Weights of a small image classifier: arch gmlp.
Rows from block 3 of a small image classifier, named by matrix and row number. Rows with one number belong to one neuron. Each number is 50 + 12 x the weight over its row's rms, rounded and kept within 0 to 99. All counts start at 0.
After each neuron's rows are labels from the 100 images, of 14848, where the neuron reaches its largest size: "strongest on" is what is common among them. Only what is clearly more common there than usual is listed. The data: photos of plants, animals and fungi (iNaturalist). In brackets: how many of the 100.
# u: gMLP up (value half) (model.blocks.3.mixer.u.weight, 512x256), inputs 128-255
# v: gMLP up (gate half) (model.blocks.3.mixer.v.weight, 512x256), inputs 128-255
# out: gMLP down (model.blocks.3.mixer.out.weight, 256x512, transposed), outputs 128-255

u.10:42 50 66 38 51 44 50 75 40 36 54 46 49 64 49 50 63 50 49 28 63 40 37 56 65 43 45 58 61 48 50 50 58 62 48 43 42 43 37 74 57 57 46 52 48 31 58 46 47 35 31 56 47 61 65 54 59 59 47 49 62 34 53 53 40 59 60 58 57 62 43 42 49 34 49 63 77 51 43 73 40 46 51 50 57 59 36 48 35 44 56 27 59 67 37 53 65 58 59 53 60 55 54 33 36 56 26 29 41 56 68 28 48 49 60 68 58 50 45 61 45 37 49 51 49 53 56 38
v.10:35 68 52 50 64 47 43 57 68 67 47 81 51 40 61 52 62 61 33 66 46 69 67 45 54 48 38 59 90 30 51 35 51 47 56 60 44 33 37 40 59 56 62 55 45 51 48 67 55 58 36 44 59 49 23 34 48 31 41 51 52 58 72 36 60 27 49 55 52 39 49 53 36 50 68 52 61 55 65 42 40 40 39 38 50 66 55 44 51 45 58 73 49 51 62 60 50 53 30 56 63 30 58 49 63 40 40 70 61 56 40 78 73 38 37 53 75 25 70 51 64 52 59 55 39 65 59 49
out.10:42 31 35 76 54 51 44 47 55 50 40 55 51 47 42 49 59 39 49 68 63 61 44 73 54 48 28 52 61 49 59 57 44 71 56 64 46 58 43 49 32 53 27 64 67 44 54 74 65 45 39 53 55 64 54 42 37 55 35 40 46 38 56 56 51 52 63 44 50 48 52 40 53 60 36 56 57 51 28 39 45 43 49 43 64 49 33 37 40 48 56 30 38 61 61 50 77 43 47 39 37 67 53 58 44 64 25 52 66 39 44 47 36 30 57 57 60 34 58 42 57 52 58 65 49 51 29 42
strongest on: phylum Chordata (99); class Aves (98); order Passeriformes (72)

u.478:60 36 43 47 48 42 40 65 46 44 45 47 64 58 48 37 26 50 62 70 40 38 48 44 43 38 50 35 62 45 54 39 38 68 53 44 50 57 48 74 60 56 55 52 50 49 54 45 43 65 54 41 38 50 66 57 50 44 43 64 44 47 59 53 52 64 68 43 43 60 23 60 70 35 48 34 48 38 49 43 57 48 59 31 46 53 62 53 43 32 58 41 43 50 55 56 54 44 50 52 42 50 46 29 53 42 44 41 75 43 62 29 51 62 49 63 50 39 49 68 76 50 61 72 43 68 39 60
v.478:54 41 20 56 59 25 46 57 75 59 49 47 55 54 49 61 37 52 57 59 46 53 44 41 71 64 37 46 44 44 52 48 59 32 25 67 35 24 40 53 54 46 48 56 40 46 71 69 51 50 41 40 73 56 57 38 39 60 48 29 45 43 52 70 53 44 50 38 52 60 45 66 73 58 51 44 55 54 29 52 48 57 44 46 40 43 38 47 59 64 53 52 71 42 57 39 46 55 51 47 74 40 54 72 57 37 42 66 53 88 48 69 52 47 58 56 48 52 47 62 41 52 63 42 45 59 53 60
out.478:76 40 55 54 22 49 52 39 63 29 29 56 63 46 34 57 55 64 46 48 48 36 42 43 26 53 52 29 51 47 52 57 47 46 56 18 56 55 43 42 33 61 50 49 40 45 77 60 30 60 53 75 44 39 55 43 39 51 59 45 39 63 47 38 55 39 48 75 43 55 81 47 49 52 46 43 57 74 48 67 60 39 38 49 48 35 55 46 35 52 61 70 58 59 47 47 54 55 69 45 59 65 39 67 52 39 39 49 71 63 39 72 86 49 37 50 46 36 53 60 40 68 23 39 46 46 76 47
strongest on: order Anseriformes (26); family: Anatidae (26)

u.5:50 57 43 52 55 52 18 35 34 55 85 48 48 51 48 52 41 38 48 53 63 64 66 52 56 63 47 41 49 48 53 55 50 49 46 51 55 59 71 46 61 76 38 50 67 49 57 57 67 44 44 50 52 42 71 51 38 54 51 35 37 30 62 55 75 28 55 56 64 53 46 45 59 60 31 29 69 54 57 43 45 49 61 45 63 60 59 58 66 61 62 51 58 51 49 10 64 55 49 48 39 50 53 64 41 40 53 65 53 66 43 38 69 68 78 32 56 75 10 60 51 29 48 65 55 57 56 44
v.5:53 50 57 39 55 61 25 36 55 48 70 60 30 28 55 47 48 48 62 44 52 54 54 37 59 59 36 43 45 41 57 48 57 41 40 49 49 73 51 36 59 72 49 55 70 48 52 57 76 41 41 42 45 64 44 42 44 44 46 29 51 22 51 68 52 27 49 34 50 36 38 59 64 47 46 32 63 68 43 50 43 43 30 44 35 39 48 48 73 64 35 50 63 53 50 33 42 46 55 51 32 40 84 41 45 48 71 59 66 47 54 51 66 63 80 71 66 52 38 65 39 18 64 50 80 48 48 47
out.5:72 42 50 50 52 33 54 48 52 62 60 68 41 34 44 50 58 51 64 61 47 38 59 52 50 74 38 60 62 58 61 39 60 40 53 53 58 42 65 46 44 29 66 47 70 53 48 44 45 53 60 55 31 62 46 51 46 67 36 53 43 41 34 70 51 27 17 58 40 45 63 43 47 57 56 28 50 62 57 39 33 47 31 34 29 66 22 44 57 57 34 73 40 65 56 49 71 79 42 54 55 32 37 35 31 31 55 66 73 31 46 49 59 66 51 51 39 50 36 59 56 67 46 35 45 52 58 64
strongest on: kingdom Plantae (26); class Magnoliopsida (25)

u.409:50 42 57 59 38 45 40 43 40 71 33 60 41 59 50 49 67 56 50 35 30 60 50 52 57 38 62 32 44 51 61 66 47 48 51 39 57 37 55 38 25 62 57 71 66 46 56 49 42 37 49 59 41 54 40 45 51 51 40 50 51 54 43 44 41 42 52 65 53 59 64 48 31 58 73 34 40 37 36 73 63 75 43 51 33 68 22 28 61 67 68 45 53 55 52 46 72 37 51 45 67 34 66 56 56 55 57 35 53 55 48 68 36 39 40 43 54 50 43 63 49 64 61 47 57 33 55 49
v.409:63 40 54 61 43 50 43 47 55 59 54 78 29 48 53 42 35 61 49 21 59 39 52 58 66 31 52 36 34 57 64 59 48 46 41 54 51 54 51 41 31 59 62 63 74 33 49 55 43 42 51 45 41 63 33 36 31 55 43 42 61 46 59 43 41 41 38 71 52 53 54 52 40 42 66 28 41 48 17 67 60 71 43 61 28 50 35 37 62 54 55 42 60 64 57 53 68 32 66 42 56 31 45 67 62 55 73 34 48 46 45 59 44 44 62 39 73 42 47 39 30 56 37 32 50 53 53 52
out.409:54 55 78 59 46 50 61 35 46 44 31 60 30 60 25 38 04 52 64 53 55 53 35 38 55 32 28 57 50 68 44 57 65 45 62 54 58 67 39 35 66 64 51 43 51 48 37 61 63 46 45 32 63 50 37 55 46 55 45 29 36 65 55 55 43 54 36 64 51 59 73 58 52 57 58 56 65 32 47 68 42 73 46 66 52 40 35 66 39 42 46 31 58 52 38 51 48 53 58 52 54 64 28 45 47 40 59 45 32 86 47 59 51 56 83 68 55 49 50 36 51 49 44 34 37 69 43 44
strongest on: class Aves (83); order Passeriformes (50)

u.24:67 36 36 62 51 37 44 46 49 44 60 56 53 51 63 25 19 57 69 46 45 47 48 47 47 60 54 41 59 62 37 53 42 41 51 61 61 47 57 47 44 69 59 58 48 76 55 42 50 69 60 88 47 46 35 60 54 57 27 55 51 45 26 43 28 58 40 43 35 58 56 56 54 27 70 43 55 54 36 56 71 51 45 50 45 69 41 57 66 71 50 56 33 66 46 38 45 28 51 51 61 31 53 47 41 29 80 59 66 49 64 67 41 52 63 55 57 43 40 63 49 49 43 40 69 42 47 54
v.24:32 44 39 61 48 43 42 59 55 80 64 53 20 55 57 44 41 52 39 69 44 40 56 53 60 54 37 59 48 47 45 50 39 57 71 42 52 48 85 58 45 22 78 53 46 80 62 34 45 50 52 48 55 32 41 26 62 39 58 54 55 57 24 60 38 43 65 18 63 63 48 28 53 62 67 41 40 59 47 35 40 44 44 56 44 60 51 48 48 33 58 66 59 63 38 61 45 59 41 45 62 52 42 55 52 54 43 47 80 47 62 73 51 53 46 34 42 51 56 52 43 46 58 64 51 60 52 50
out.24:19 62 70 71 66 47 37 88 71 43 38 60 75 55 46 35 54 48 46 51 54 46 30 33 44 57 24 62 42 68 39 53 38 55 40 48 59 38 55 40 66 78 52 39 27 51 55 64 45 51 63 55 44 39 56 31 27 41 45 56 41 26 53 58 36 37 50 49 42 53 51 37 45 50 45 57 45 45 46 63 55 55 43 57 41 44 42 51 57 46 49 46 38 52 79 43 46 47 34 52 67 42 53 34 49 57 68 56 46 40 55 63 57 56 61 90 53 53 55 39 28 44 43 55 49 50 60 36
strongest on: class Aves (83); order Anseriformes (33); family: Anatidae (33)

u.464:61 53 55 36 35 32 47 42 49 76 53 47 35 73 56 16 45 49 44 54 66 59 64 74 41 24 39 66 39 36 59 39 23 65 47 46 53 44 54 58 29 53 56 44 62 51 37 33 52 40 47 42 55 42 42 53 59 64 44 57 57 55 48 46 19 60 65 46 18 46 52 60 52 56 52 44 54 55 44 38 63 46 49 35 58 68 38 32 51 66 41 36 35 50 39 46 52 61 31 38 50 46 47 45 60 57 63 34 33 38 72 62 45 62 65 69 47 44 49 48 67 53 39 57 51 23 45 47
v.464:57 59 45 42 48 40 59 55 28 65 59 52 34 67 68 28 43 48 62 41 47 44 54 29 37 52 47 53 52 45 48 70 59 67 57 51 46 67 39 60 40 56 58 43 60 51 69 53 57 58 57 20 50 59 49 52 25 68 23 51 41 45 75 58 24 46 49 32 57 60 52 36 71 46 50 37 35 52 56 46 38 38 39 27 46 51 70 67 50 53 59 66 43 58 47 48 44 38 51 51 36 23 57 57 55 39 59 44 41 38 61 42 65 55 65 30 60 50 51 55 41 20 76 73 56 55 58 71
out.464:41 54 62 57 46 66 45 42 61 56 45 63 45 57 64 64 54 44 34 57 32 33 59 47 40 45 80 57 42 36 43 51 47 65 61 47 42 23 49 58 26 25 49 52 46 55 40 42 79 60 48 43 39 53 56 35 60 59 49 60 43 61 49 48 53 27 54 55 54 40 47 51 21 55 38 33 30 29 68 41 73 80 40 46 47 56 69 53 57 49 54 66 40 34 65 61 60 59 49 30 80 64 69 30 46 61 73 49 36 39 60 54 24 49 34 47 69 42 55 36 44 38 63 47 54 48 61 43
strongest on: order Anseriformes (25); family: Anatidae (25)

u.284:42 68 37 58 35 56 63 31 53 46 49 46 25 59 37 54 50 35 45 58 36 45 61 39 65 37 45 53 25 44 61 54 58 56 83 43 52 56 64 74 68 65 61 31 50 62 38 43 45 46 51 51 51 29 69 64 52 40 52 35 62 58 52 42 48 60 49 69 43 54 47 66 44 26 51 43 34 41 52 51 45 42 50 25 41 54 34 36 37 53 46 56 57 34 60 36 28 66 35 42 49 44 59 40 68 49 42 35 51 38 35 43 68 40 44 38 38 39 58 39 50 51 46 48 53 39 61 58
v.284:62 38 39 47 58 17 24 50 44 59 46 69 53 60 60 50 43 51 52 65 52 45 57 54 49 51 27 31 57 42 62 46 49 42 32 51 41 70 46 58 51 55 34 69 63 41 71 48 64 53 42 31 48 66 45 46 62 47 45 46 47 32 49 54 49 41 56 27 46 55 34 56 63 44 59 52 60 47 49 46 61 32 40 62 46 50 65 40 65 63 55 44 45 55 32 43 64 36 42 45 45 15 48 46 35 59 52 52 64 54 62 36 58 67 63 60 64 31 46 50 55 33 59 52 52 60 29 50
out.284:58 57 46 64 43 51 66 38 47 55 58 65 43 39 55 51 37 63 52 26 42 43 46 49 49 50 67 49 29 49 41 46 39 79 29 53 57 60 66 57 52 57 47 44 58 67 30 49 52 67 50 55 47 52 49 52 60 43 47 49 48 47 39 62 51 43 62 53 66 43 59 58 43 42 52 87 48 47 39 37 51 37 48 57 57 27 44 61 41 47 34 39 30 43 35 47 32 55 29 39 61 46 69 64 58 54 68 61 45 51 48 25 53 26 48 34 59 65 47 41 14 47 46 35 48 48 63 70
strongest on: kingdom Plantae (29); phylum Tracheophyta (29); class Magnoliopsida (25)

u.222:38 30 65 47 79 38 53 64 38 65 74 62 31 30 65 54 51 42 47 23 69 46 44 42 57 66 41 38 71 65 29 64 46 42 49 59 38 69 53 35 45 60 39 74 59 59 64 45 47 57 48 60 39 72 50 32 54 42 53 44 26 33 29 47 58 44 45 40 57 58 45 52 49 36 33 44 45 72 59 60 54 42 43 66 35 71 28 46 69 56 34 73 44 46 62 23 69 42 41 45 41 40 50 58 47 49 51 58 53 64 37 45 46 75 57 48 66 54 44 51 43 36 59 56 60 34 44 60
v.222:59 55 52 42 42 39 56 73 54 59 74 58 55 65 50 56 52 67 79 61 54 30 49 39 54 39 57 39 66 48 36 45 47 54 52 49 63 49 81 39 57 43 24 43 55 53 42 49 53 48 44 47 39 54 67 48 44 48 37 54 37 52 70 79 22 49 63 46 57 49 32 48 43 33 56 52 60 38 42 47 45 22 56 49 77 58 75 55 46 45 54 36 40 63 28 49 48 68 56 58 68 43 68 44 39 37 62 34 61 51 50 44 55 46 44 42 41 52 51 78 61 33 52 38 52 68 57 47
out.222:57 60 46 51 30 57 37 40 57 48 55 48 50 45 23 49 29 48 52 55 39 51 36 53 41 46 64 28 43 36 48 27 44 40 60 52 49 44 63 33 39 46 38 65 46 30 64 68 43 39 32 43 73 41 71 49 47 50 50 50 43 57 74 53 61 41 50 43 38 41 49 41 53 69 45 52 68 52 49 44 35 56 53 53 56 67 36 45 65 55 61 40 51 49 62 41 39 52 45 19 49 42 41 45 65 56 56 46 60 47 50 59 63 38 50 60 45 51 58 43 62 42 35 45 31 49 50 68
strongest on: phylum Arthropoda (76); class Insecta (75); order Lepidoptera (33)

u.218:57 65 45 49 45 44 40 42 51 36 44 67 62 49 38 55 50 55 38 64 39 60 39 24 48 42 41 49 53 51 73 57 65 45 51 44 43 62 55 40 45 37 29 51 55 28 46 56 64 57 45 51 42 49 69 31 32 43 59 61 62 52 67 66 63 41 48 62 36 52 50 27 62 43 30 43 60 60 40 61 72 46 48 39 52 45 59 63 44 47 49 47 55 47 67 55 51 37 54 55 46 67 43 46 55 35 64 53 81 45 47 53 54 48 63 64 40 37 52 65 56 40 72 50 50 36 65 46
v.218:45 62 42 49 53 30 46 44 44 42 31 56 61 53 51 39 49 49 47 61 37 60 43 53 55 35 50 46 67 43 70 41 60 46 60 49 43 61 55 49 37 40 27 59 53 30 57 58 61 82 42 51 36 40 68 25 27 53 57 60 47 53 63 76 55 48 54 57 63 49 33 40 67 52 33 48 46 46 41 53 72 28 49 26 40 47 59 69 39 56 43 44 52 50 66 54 47 38 44 50 43 57 43 49 53 36 61 55 78 57 53 35 48 41 58 59 46 56 49 54 45 57 57 54 43 48 53 57
out.218:74 75 44 45 29 59 51 43 47 55 35 30 50 48 33 64 46 27 64 35 44 40 47 48 60 47 72 40 38 46 62 52 34 38 57 38 50 45 49 71 67 37 47 67 48 77 46 60 63 54 26 46 31 39 59 63 69 59 48 71 46 41 43 74 59 38 39 63 57 35 62 60 39 29 48 43 65 30 62 44 60 54 37 59 54 50 28 51 33 66 63 18 51 47 49 60 46 46 37 49 47 65 72 59 53 50 54 52 39 44 40 64 66 43 45 64 59 32 46 54 51 51 52 45 59 34 57 62
strongest on: order Anseriformes (30); family: Anatidae (30)

u.413:60 73 49 44 46 51 43 48 37 52 70 76 19 58 39 45 40 34 31 50 65 57 36 49 56 27 37 50 51 42 65 47 62 64 29 38 55 76 55 51 76 58 41 67 62 40 53 32 66 50 40 51 43 53 48 51 37 68 67 57 79 48 79 64 70 41 64 58 72 49 42 70 51 52 72 49 64 46 44 34 63 49 48 51 51 54 40 41 57 56 40 50 53 50 65 25 45 42 51 38 43 47 50 57 48 54 40 51 65 39 43 26 64 59 56 50 54 33 47 25 47 38 54 48 34 31 58 89
v.413:49 61 47 38 43 52 33 46 43 46 62 70 46 43 47 37 37 27 50 53 66 58 44 52 50 33 62 44 57 52 59 46 49 42 48 41 56 58 30 49 66 83 35 40 51 48 63 36 88 62 33 50 57 55 46 30 31 56 45 64 53 48 45 60 45 31 56 55 60 34 64 61 44 45 63 48 63 61 21 40 49 51 49 26 48 43 59 37 55 62 42 25 53 52 63 31 49 67 47 34 55 40 61 46 37 47 62 54 77 53 53 36 76 43 62 75 61 50 53 53 44 28 49 34 47 24 35 72
out.413:64 46 55 29 49 55 39 43 66 52 53 43 53 67 46 40 42 34 43 55 28 64 22 35 42 47 70 48 50 26 58 58 42 49 41 64 67 39 51 39 39 36 48 52 46 56 30 63 63 57 44 49 54 31 56 69 55 19 51 55 45 58 53 58 36 27 60 53 57 40 44 59 53 64 37 54 38 61 74 36 61 45 56 63 20 33 67 48 50 41 51 67 72 43 46 30 62 41 42 29 48 50 47 37 36 43 59 54 50 36 49 59 67 70 60 34 30 42 50 58 32 36 62 30 50 39 73 54
strongest on: phylum Arthropoda (83); class Insecta (81); order Lepidoptera (31)

u.360:61 61 62 48 40 46 37 28 44 55 49 50 54 43 49 47 50 35 43 41 41 45 42 59 52 31 52 35 72 35 49 50 58 61 63 50 49 77 59 59 50 49 48 48 64 53 47 37 36 45 46 43 49 42 38 49 45 59 52 56 63 22 46 51 63 53 52 70 65 45 52 40 45 49 53 46 55 66 22 40 61 19 45 50 45 47 70 63 50 47 60 39 43 45 59 22 57 47 43 54 35 45 49 35 25 50 54 38 55 69 62 31 77 70 67 42 68 51 60 51 38 56 70 50 79 31 50 67
v.360:55 58 63 44 52 39 36 40 57 41 35 44 51 50 52 52 25 32 50 54 45 37 44 73 36 22 64 45 74 41 58 29 65 33 60 25 58 70 54 66 54 82 42 34 60 38 61 58 56 53 39 51 73 35 34 63 46 66 40 55 51 50 60 49 50 64 37 61 56 41 51 50 39 47 51 54 50 60 33 40 53 44 57 47 51 59 59 69 33 58 50 46 30 52 48 24 51 62 29 53 49 37 44 31 25 44 51 38 44 51 60 41 55 39 67 55 51 62 60 54 53 47 36 38 66 28 49 62
out.360:68 63 49 47 59 54 59 52 44 55 40 39 55 51 42 46 25 36 65 40 37 48 60 40 34 61 63 47 51 62 79 43 30 60 71 37 51 56 40 55 56 82 34 59 62 49 33 56 57 54 58 57 42 39 45 45 52 54 40 57 52 49 42 41 37 24 63 56 34 51 41 48 49 64 57 42 58 34 54 27 66 49 54 44 43 29 49 70 25 48 35 31 62 37 54 35 63 45 43 37 33 34 47 70 67 54 63 54 61 48 55 39 48 52 49 47 57 64 46 42 70 51 69 42 62 64 50 61
strongest on: phylum Arthropoda (90); class Insecta (87); order Diptera (30); family: Syrphidae (29)

u.109:68 62 38 45 51 41 37 53 51 44 62 44 30 41 47 15 33 37 43 45 62 40 39 53 62 48 30 59 41 48 45 49 64 42 52 53 55 51 50 85 77 52 58 50 68 49 48 46 47 49 50 55 51 44 58 47 52 52 47 43 47 51 38 55 38 35 66 53 22 52 55 65 45 54 56 43 44 63 23 46 50 65 37 45 53 49 42 26 52 56 38 45 72 61 53 56 57 64 60 38 38 66 47 44 50 55 57 31 55 57 70 49 33 62 79 63 39 31 69 61 67 45 47 62 77 46 52 52
v.109:67 49 56 42 66 32 55 55 51 55 36 47 62 30 56 50 46 35 58 53 36 64 48 52 64 59 55 37 59 31 46 45 65 27 53 32 48 42 35 72 67 53 33 56 55 44 63 33 51 52 54 70 74 50 49 53 39 66 50 58 19 41 55 58 37 44 56 52 60 64 44 55 52 40 46 62 70 54 44 57 55 44 51 58 23 52 32 53 58 60 50 33 48 51 67 49 57 37 28 57 54 11 36 43 51 40 41 66 65 61 59 58 46 48 62 59 49 40 51 36 41 50 77 32 59 46 50 60
out.109:67 42 61 69 70 52 57 52 66 45 68 37 45 39 42 37 48 48 57 63 49 43 51 70 58 40 77 51 40 52 51 60 32 62 49 46 61 60 36 61 48 51 43 55 60 47 52 49 56 55 42 59 50 43 56 46 50 58 54 66 53 36 34 30 44 64 56 45 57 62 39 47 62 43 29 43 58 34 41 64 67 55 65 41 46 25 46 44 34 55 64 43 60 50 62 56 48 49 59 45 46 64 49 61 47 66 39 62 40 37 48 29 31 37 54 40 46 48 54 38 46 50 43 44 59 61 50 35
strongest on: order Anseriformes (33); family: Anatidae (33)

u.308:33 45 37 52 71 62 60 56 58 48 57 48 58 22 60 61 57 37 74 22 63 60 39 40 40 66 42 42 54 52 29 50 60 37 49 63 48 41 47 47 45 52 49 51 34 49 60 50 43 70 57 38 57 75 53 39 34 47 45 46 54 56 50 54 71 30 35 58 38 45 38 57 34 43 49 67 54 43 45 52 36 48 72 74 50 43 74 66 60 33 42 88 54 50 57 49 48 47 62 64 64 29 48 79 46 35 48 59 40 67 40 42 46 63 45 67 48 62 54 61 38 37 59 38 44 44 47 48
v.308:50 51 61 49 33 34 52 59 65 76 52 36 46 60 45 37 61 52 36 56 28 69 62 49 61 44 42 62 26 59 58 56 49 66 56 45 60 53 65 51 40 55 74 35 53 78 40 21 51 41 57 51 42 20 37 59 62 44 56 53 51 53 40 60 45 56 62 50 44 44 64 37 50 49 46 42 36 42 45 51 36 50 54 33 63 56 47 41 44 44 67 11 40 43 35 51 57 63 44 45 44 68 47 52 52 62 51 44 53 34 47 73 50 58 50 31 46 27 53 48 41 72 45 79 82 65 65 41
out.308:55 42 46 52 29 33 50 50 64 71 27 44 67 62 53 22 40 66 53 47 58 57 40 52 50 56 47 49 17 33 51 68 48 51 47 66 34 47 44 51 40 47 46 48 46 57 53 43 57 68 67 41 38 57 59 63 73 56 58 47 68 43 23 46 71 74 43 39 58 50 56 62 55 42 24 37 59 46 53 27 69 50 52 44 33 55 46 41 61 46 49 52 50 52 42 60 59 35 69 67 54 56 61 53 36 48 61 47 63 51 64 50 48 40 19 43 47 45 47 52 53 73 55 64 53 40 51 37
strongest on: class Aves (85)

u.372:55 72 43 70 62 56 66 34 56 45 46 35 57 52 37 54 48 40 42 54 46 69 53 48 64 59 59 53 41 78 58 58 51 46 46 38 64 37 51 43 55 57 48 47 40 38 51 55 64 56 49 22 55 43 79 65 54 42 49 30 54 48 52 47 74 64 41 46 57 45 74 55 48 57 26 52 48 68 50 53 53 54 58 51 44 47 65 48 51 65 48 24 40 51 43 34 57 49 61 47 31 47 73 64 45 42 40 29 39 37 33 30 68 41 43 54 61 37 68 39 45 62 51 49 49 55 27 49
v.372:55 47 52 52 48 56 35 56 79 66 52 43 46 56 52 44 59 34 75 42 46 58 45 49 64 32 57 24 40 46 34 43 60 54 38 34 54 65 32 77 35 42 62 23 70 49 54 59 59 30 38 56 45 60 35 55 40 53 61 58 61 38 45 30 35 50 74 56 51 26 36 46 49 63 50 28 44 51 45 44 47 45 54 55 40 42 39 54 38 24 43 44 50 64 65 36 53 52 43 41 67 67 22 45 18 37 67 63 44 79 53 43 51 58 63 44 53 48 68 48 42 56 43 70 70 57 63 51
out.372:27 59 12 39 64 35 49 58 49 51 29 61 67 64 44 36 42 63 48 48 48 58 50 49 59 28 42 53 58 37 38 39 53 64 00 56 53 59 45 58 50 59 54 45 51 44 40 54 53 55 55 61 51 53 53 36 59 46 67 50 71 51 52 48 58 64 74 50 63 69 58 46 55 64 50 42 47 53 71 45 44 52 76 55 50 47 23 49 45 27 40 54 53 46 32 55 58 40 49 65 47 41 75 52 50 59 32 43 44 55 34 55 54 56 49 54 52 47 66 59 45 43 51 57 56 62 40 47
strongest on: phylum Arthropoda (75); class Insecta (73); order Lepidoptera (47); family: Nymphalidae (29)

u.490:50 58 65 30 56 59 55 43 66 64 46 56 64 40 96 53 42 68 68 44 46 39 29 43 52 46 33 56 75 51 44 56 61 59 40 35 17 72 46 56 46 51 50 80 80 59 45 55 43 40 30 49 47 66 47 46 40 42 38 53 65 30 59 60 72 38 68 49 38 33 36 50 33 54 54 62 33 59 39 53 57 57 41 49 37 33 39 44 76 62 36 51 38 87 69 74 56 42 49 54 39 51 67 61 49 54 38 45 44 47 35 37 46 57 55 55 67 53 45 58 54 52 49 48 44 48 26 59
v.490:49 58 50 22 48 41 42 38 36 48 46 58 58 42 82 55 36 74 79 51 50 39 44 40 55 30 51 45 53 31 37 44 63 64 19 30 28 61 56 59 52 51 62 52 73 51 52 44 53 65 23 45 44 58 32 35 49 43 31 85 61 50 43 63 59 56 64 48 58 46 31 28 43 61 69 53 32 57 51 36 40 38 53 59 45 50 67 43 70 42 39 64 43 72 60 73 37 36 50 50 50 54 56 53 53 41 35 47 63 62 43 38 35 45 47 71 44 39 46 63 49 58 56 60 67 48 42 53
out.490:37 85 59 50 51 67 58 66 41 47 53 45 68 23 53 43 45 63 50 40 45 40 54 49 31 41 40 52 52 40 55 47 52 52 44 56 62 62 31 42 42 49 43 57 57 45 40 41 52 52 64 45 52 67 54 56 48 42 38 83 56 35 40 47 40 69 57 66 45 57 38 53 35 74 66 51 22 44 38 34 56 31 44 52 25 48 78 54 50 32 52 35 46 70 62 66 54 46 44 45 26 44 54 50 56 42 38 59 42 58 29 31 53 27 71 64 49 47 43 70 35 49 47 49 37 63 60 59
strongest on: class Aves (91); order Passeriformes (63)

u.334:51 65 62 60 51 53 52 68 53 59 56 38 53 76 59 27 47 48 46 53 48 51 52 50 46 27 44 56 38 48 54 52 61 59 45 59 62 30 21 78 73 68 51 45 39 57 42 74 46 41 50 42 41 15 47 54 24 46 35 57 49 53 56 53 43 38 59 48 63 37 49 43 51 56 81 46 32 58 36 63 47 46 58 47 47 37 53 60 41 44 50 42 42 61 66 51 50 41 46 56 67 49 49 74 55 45 53 46 31 45 63 64 47 39 51 45 57 39 70 59 52 71 45 35 47 37 48 60
v.334:48 56 43 51 36 53 63 69 53 41 42 49 53 60 60 18 23 69 59 62 50 61 64 56 54 24 44 46 44 49 45 47 47 62 51 45 56 36 40 68 69 44 56 39 52 61 55 52 45 38 53 61 49 43 35 55 39 62 32 61 54 56 58 67 34 44 70 37 40 36 59 66 48 45 78 49 18 45 36 53 67 44 61 43 49 34 60 63 50 58 59 19 49 58 69 62 43 43 28 42 62 47 58 66 59 37 49 39 43 37 63 55 37 36 47 33 50 34 65 55 42 51 36 41 45 25 51 77
out.334:41 53 37 59 48 57 49 60 52 42 52 16 28 43 55 56 49 44 49 60 56 24 47 42 45 41 50 54 47 55 66 41 53 48 39 48 67 56 49 56 39 68 33 64 57 57 51 54 56 66 60 46 47 65 51 62 46 61 32 67 32 55 59 49 34 38 61 59 75 44 42 31 38 58 65 59 64 42 68 24 61 49 63 53 47 64 49 61 41 51 63 37 50 61 17 72 57 58 28 24 54 48 68 37 62 55 69 49 49 54 47 63 44 39 73 42 52 58 62 41 47 49 50 44 29 53 46 51
strongest on: class Aves (87); order Charadriiformes (40); order: Anseriformes (25); family: Anatidae (25)

u.235:46 39 52 46 51 31 63 48 49 43 41 63 55 34 62 50 66 55 46 35 48 40 29 58 41 56 36 43 47 56 49 49 42 51 65 69 48 45 51 48 41 43 57 64 47 65 50 52 55 80 55 54 32 41 44 37 67 58 61 59 74 47 45 80 48 43 74 56 53 46 39 58 38 32 41 39 40 52 27 39 71 59 34 53 49 46 65 49 59 43 27 47 61 61 26 51 48 63 57 60 50 53 47 46 32 29 52 53 59 43 44 44 39 61 58 37 47 36 45 43 25 73 67 63 48 46 41 30
v.235:36 47 65 43 39 55 29 68 55 27 39 73 54 69 46 55 46 36 53 34 54 62 58 47 67 34 20 53 60 83 44 46 68 62 38 49 45 48 71 45 36 49 51 38 50 59 49 37 60 50 61 68 61 65 24 64 48 53 38 51 33 57 71 52 51 50 45 54 57 44 51 53 60 31 77 34 51 47 50 63 44 45 29 46 40 49 39 38 38 45 62 53 49 47 52 58 42 34 48 56 45 46 55 43 61 58 48 15 65 29 56 25 73 52 42 35 60 54 65 49 49 73 43 53 64 54 60 71
out.235:29 59 53 71 41 58 36 32 78 35 65 64 67 57 44 57 45 64 52 58 43 65 68 63 60 35 48 33 61 46 64 47 46 57 50 61 43 50 39 78 54 45 64 70 46 48 56 77 75 70 50 57 59 59 68 51 54 46 37 56 49 44 37 43 35 47 47 51 48 63 60 39 67 47 41 59 25 59 48 23 74 29 37 54 47 55 58 71 52 36 51 71 65 64 74 46 41 26 47 58 46 48 42 61 56 53 54 50 38 44 60 54 57 47 62 61 56 61 64 54 65 43 63 47 56 51 52 50
strongest on: class Aves (86); order Accipitriformes (33); family: Accipitridae (25)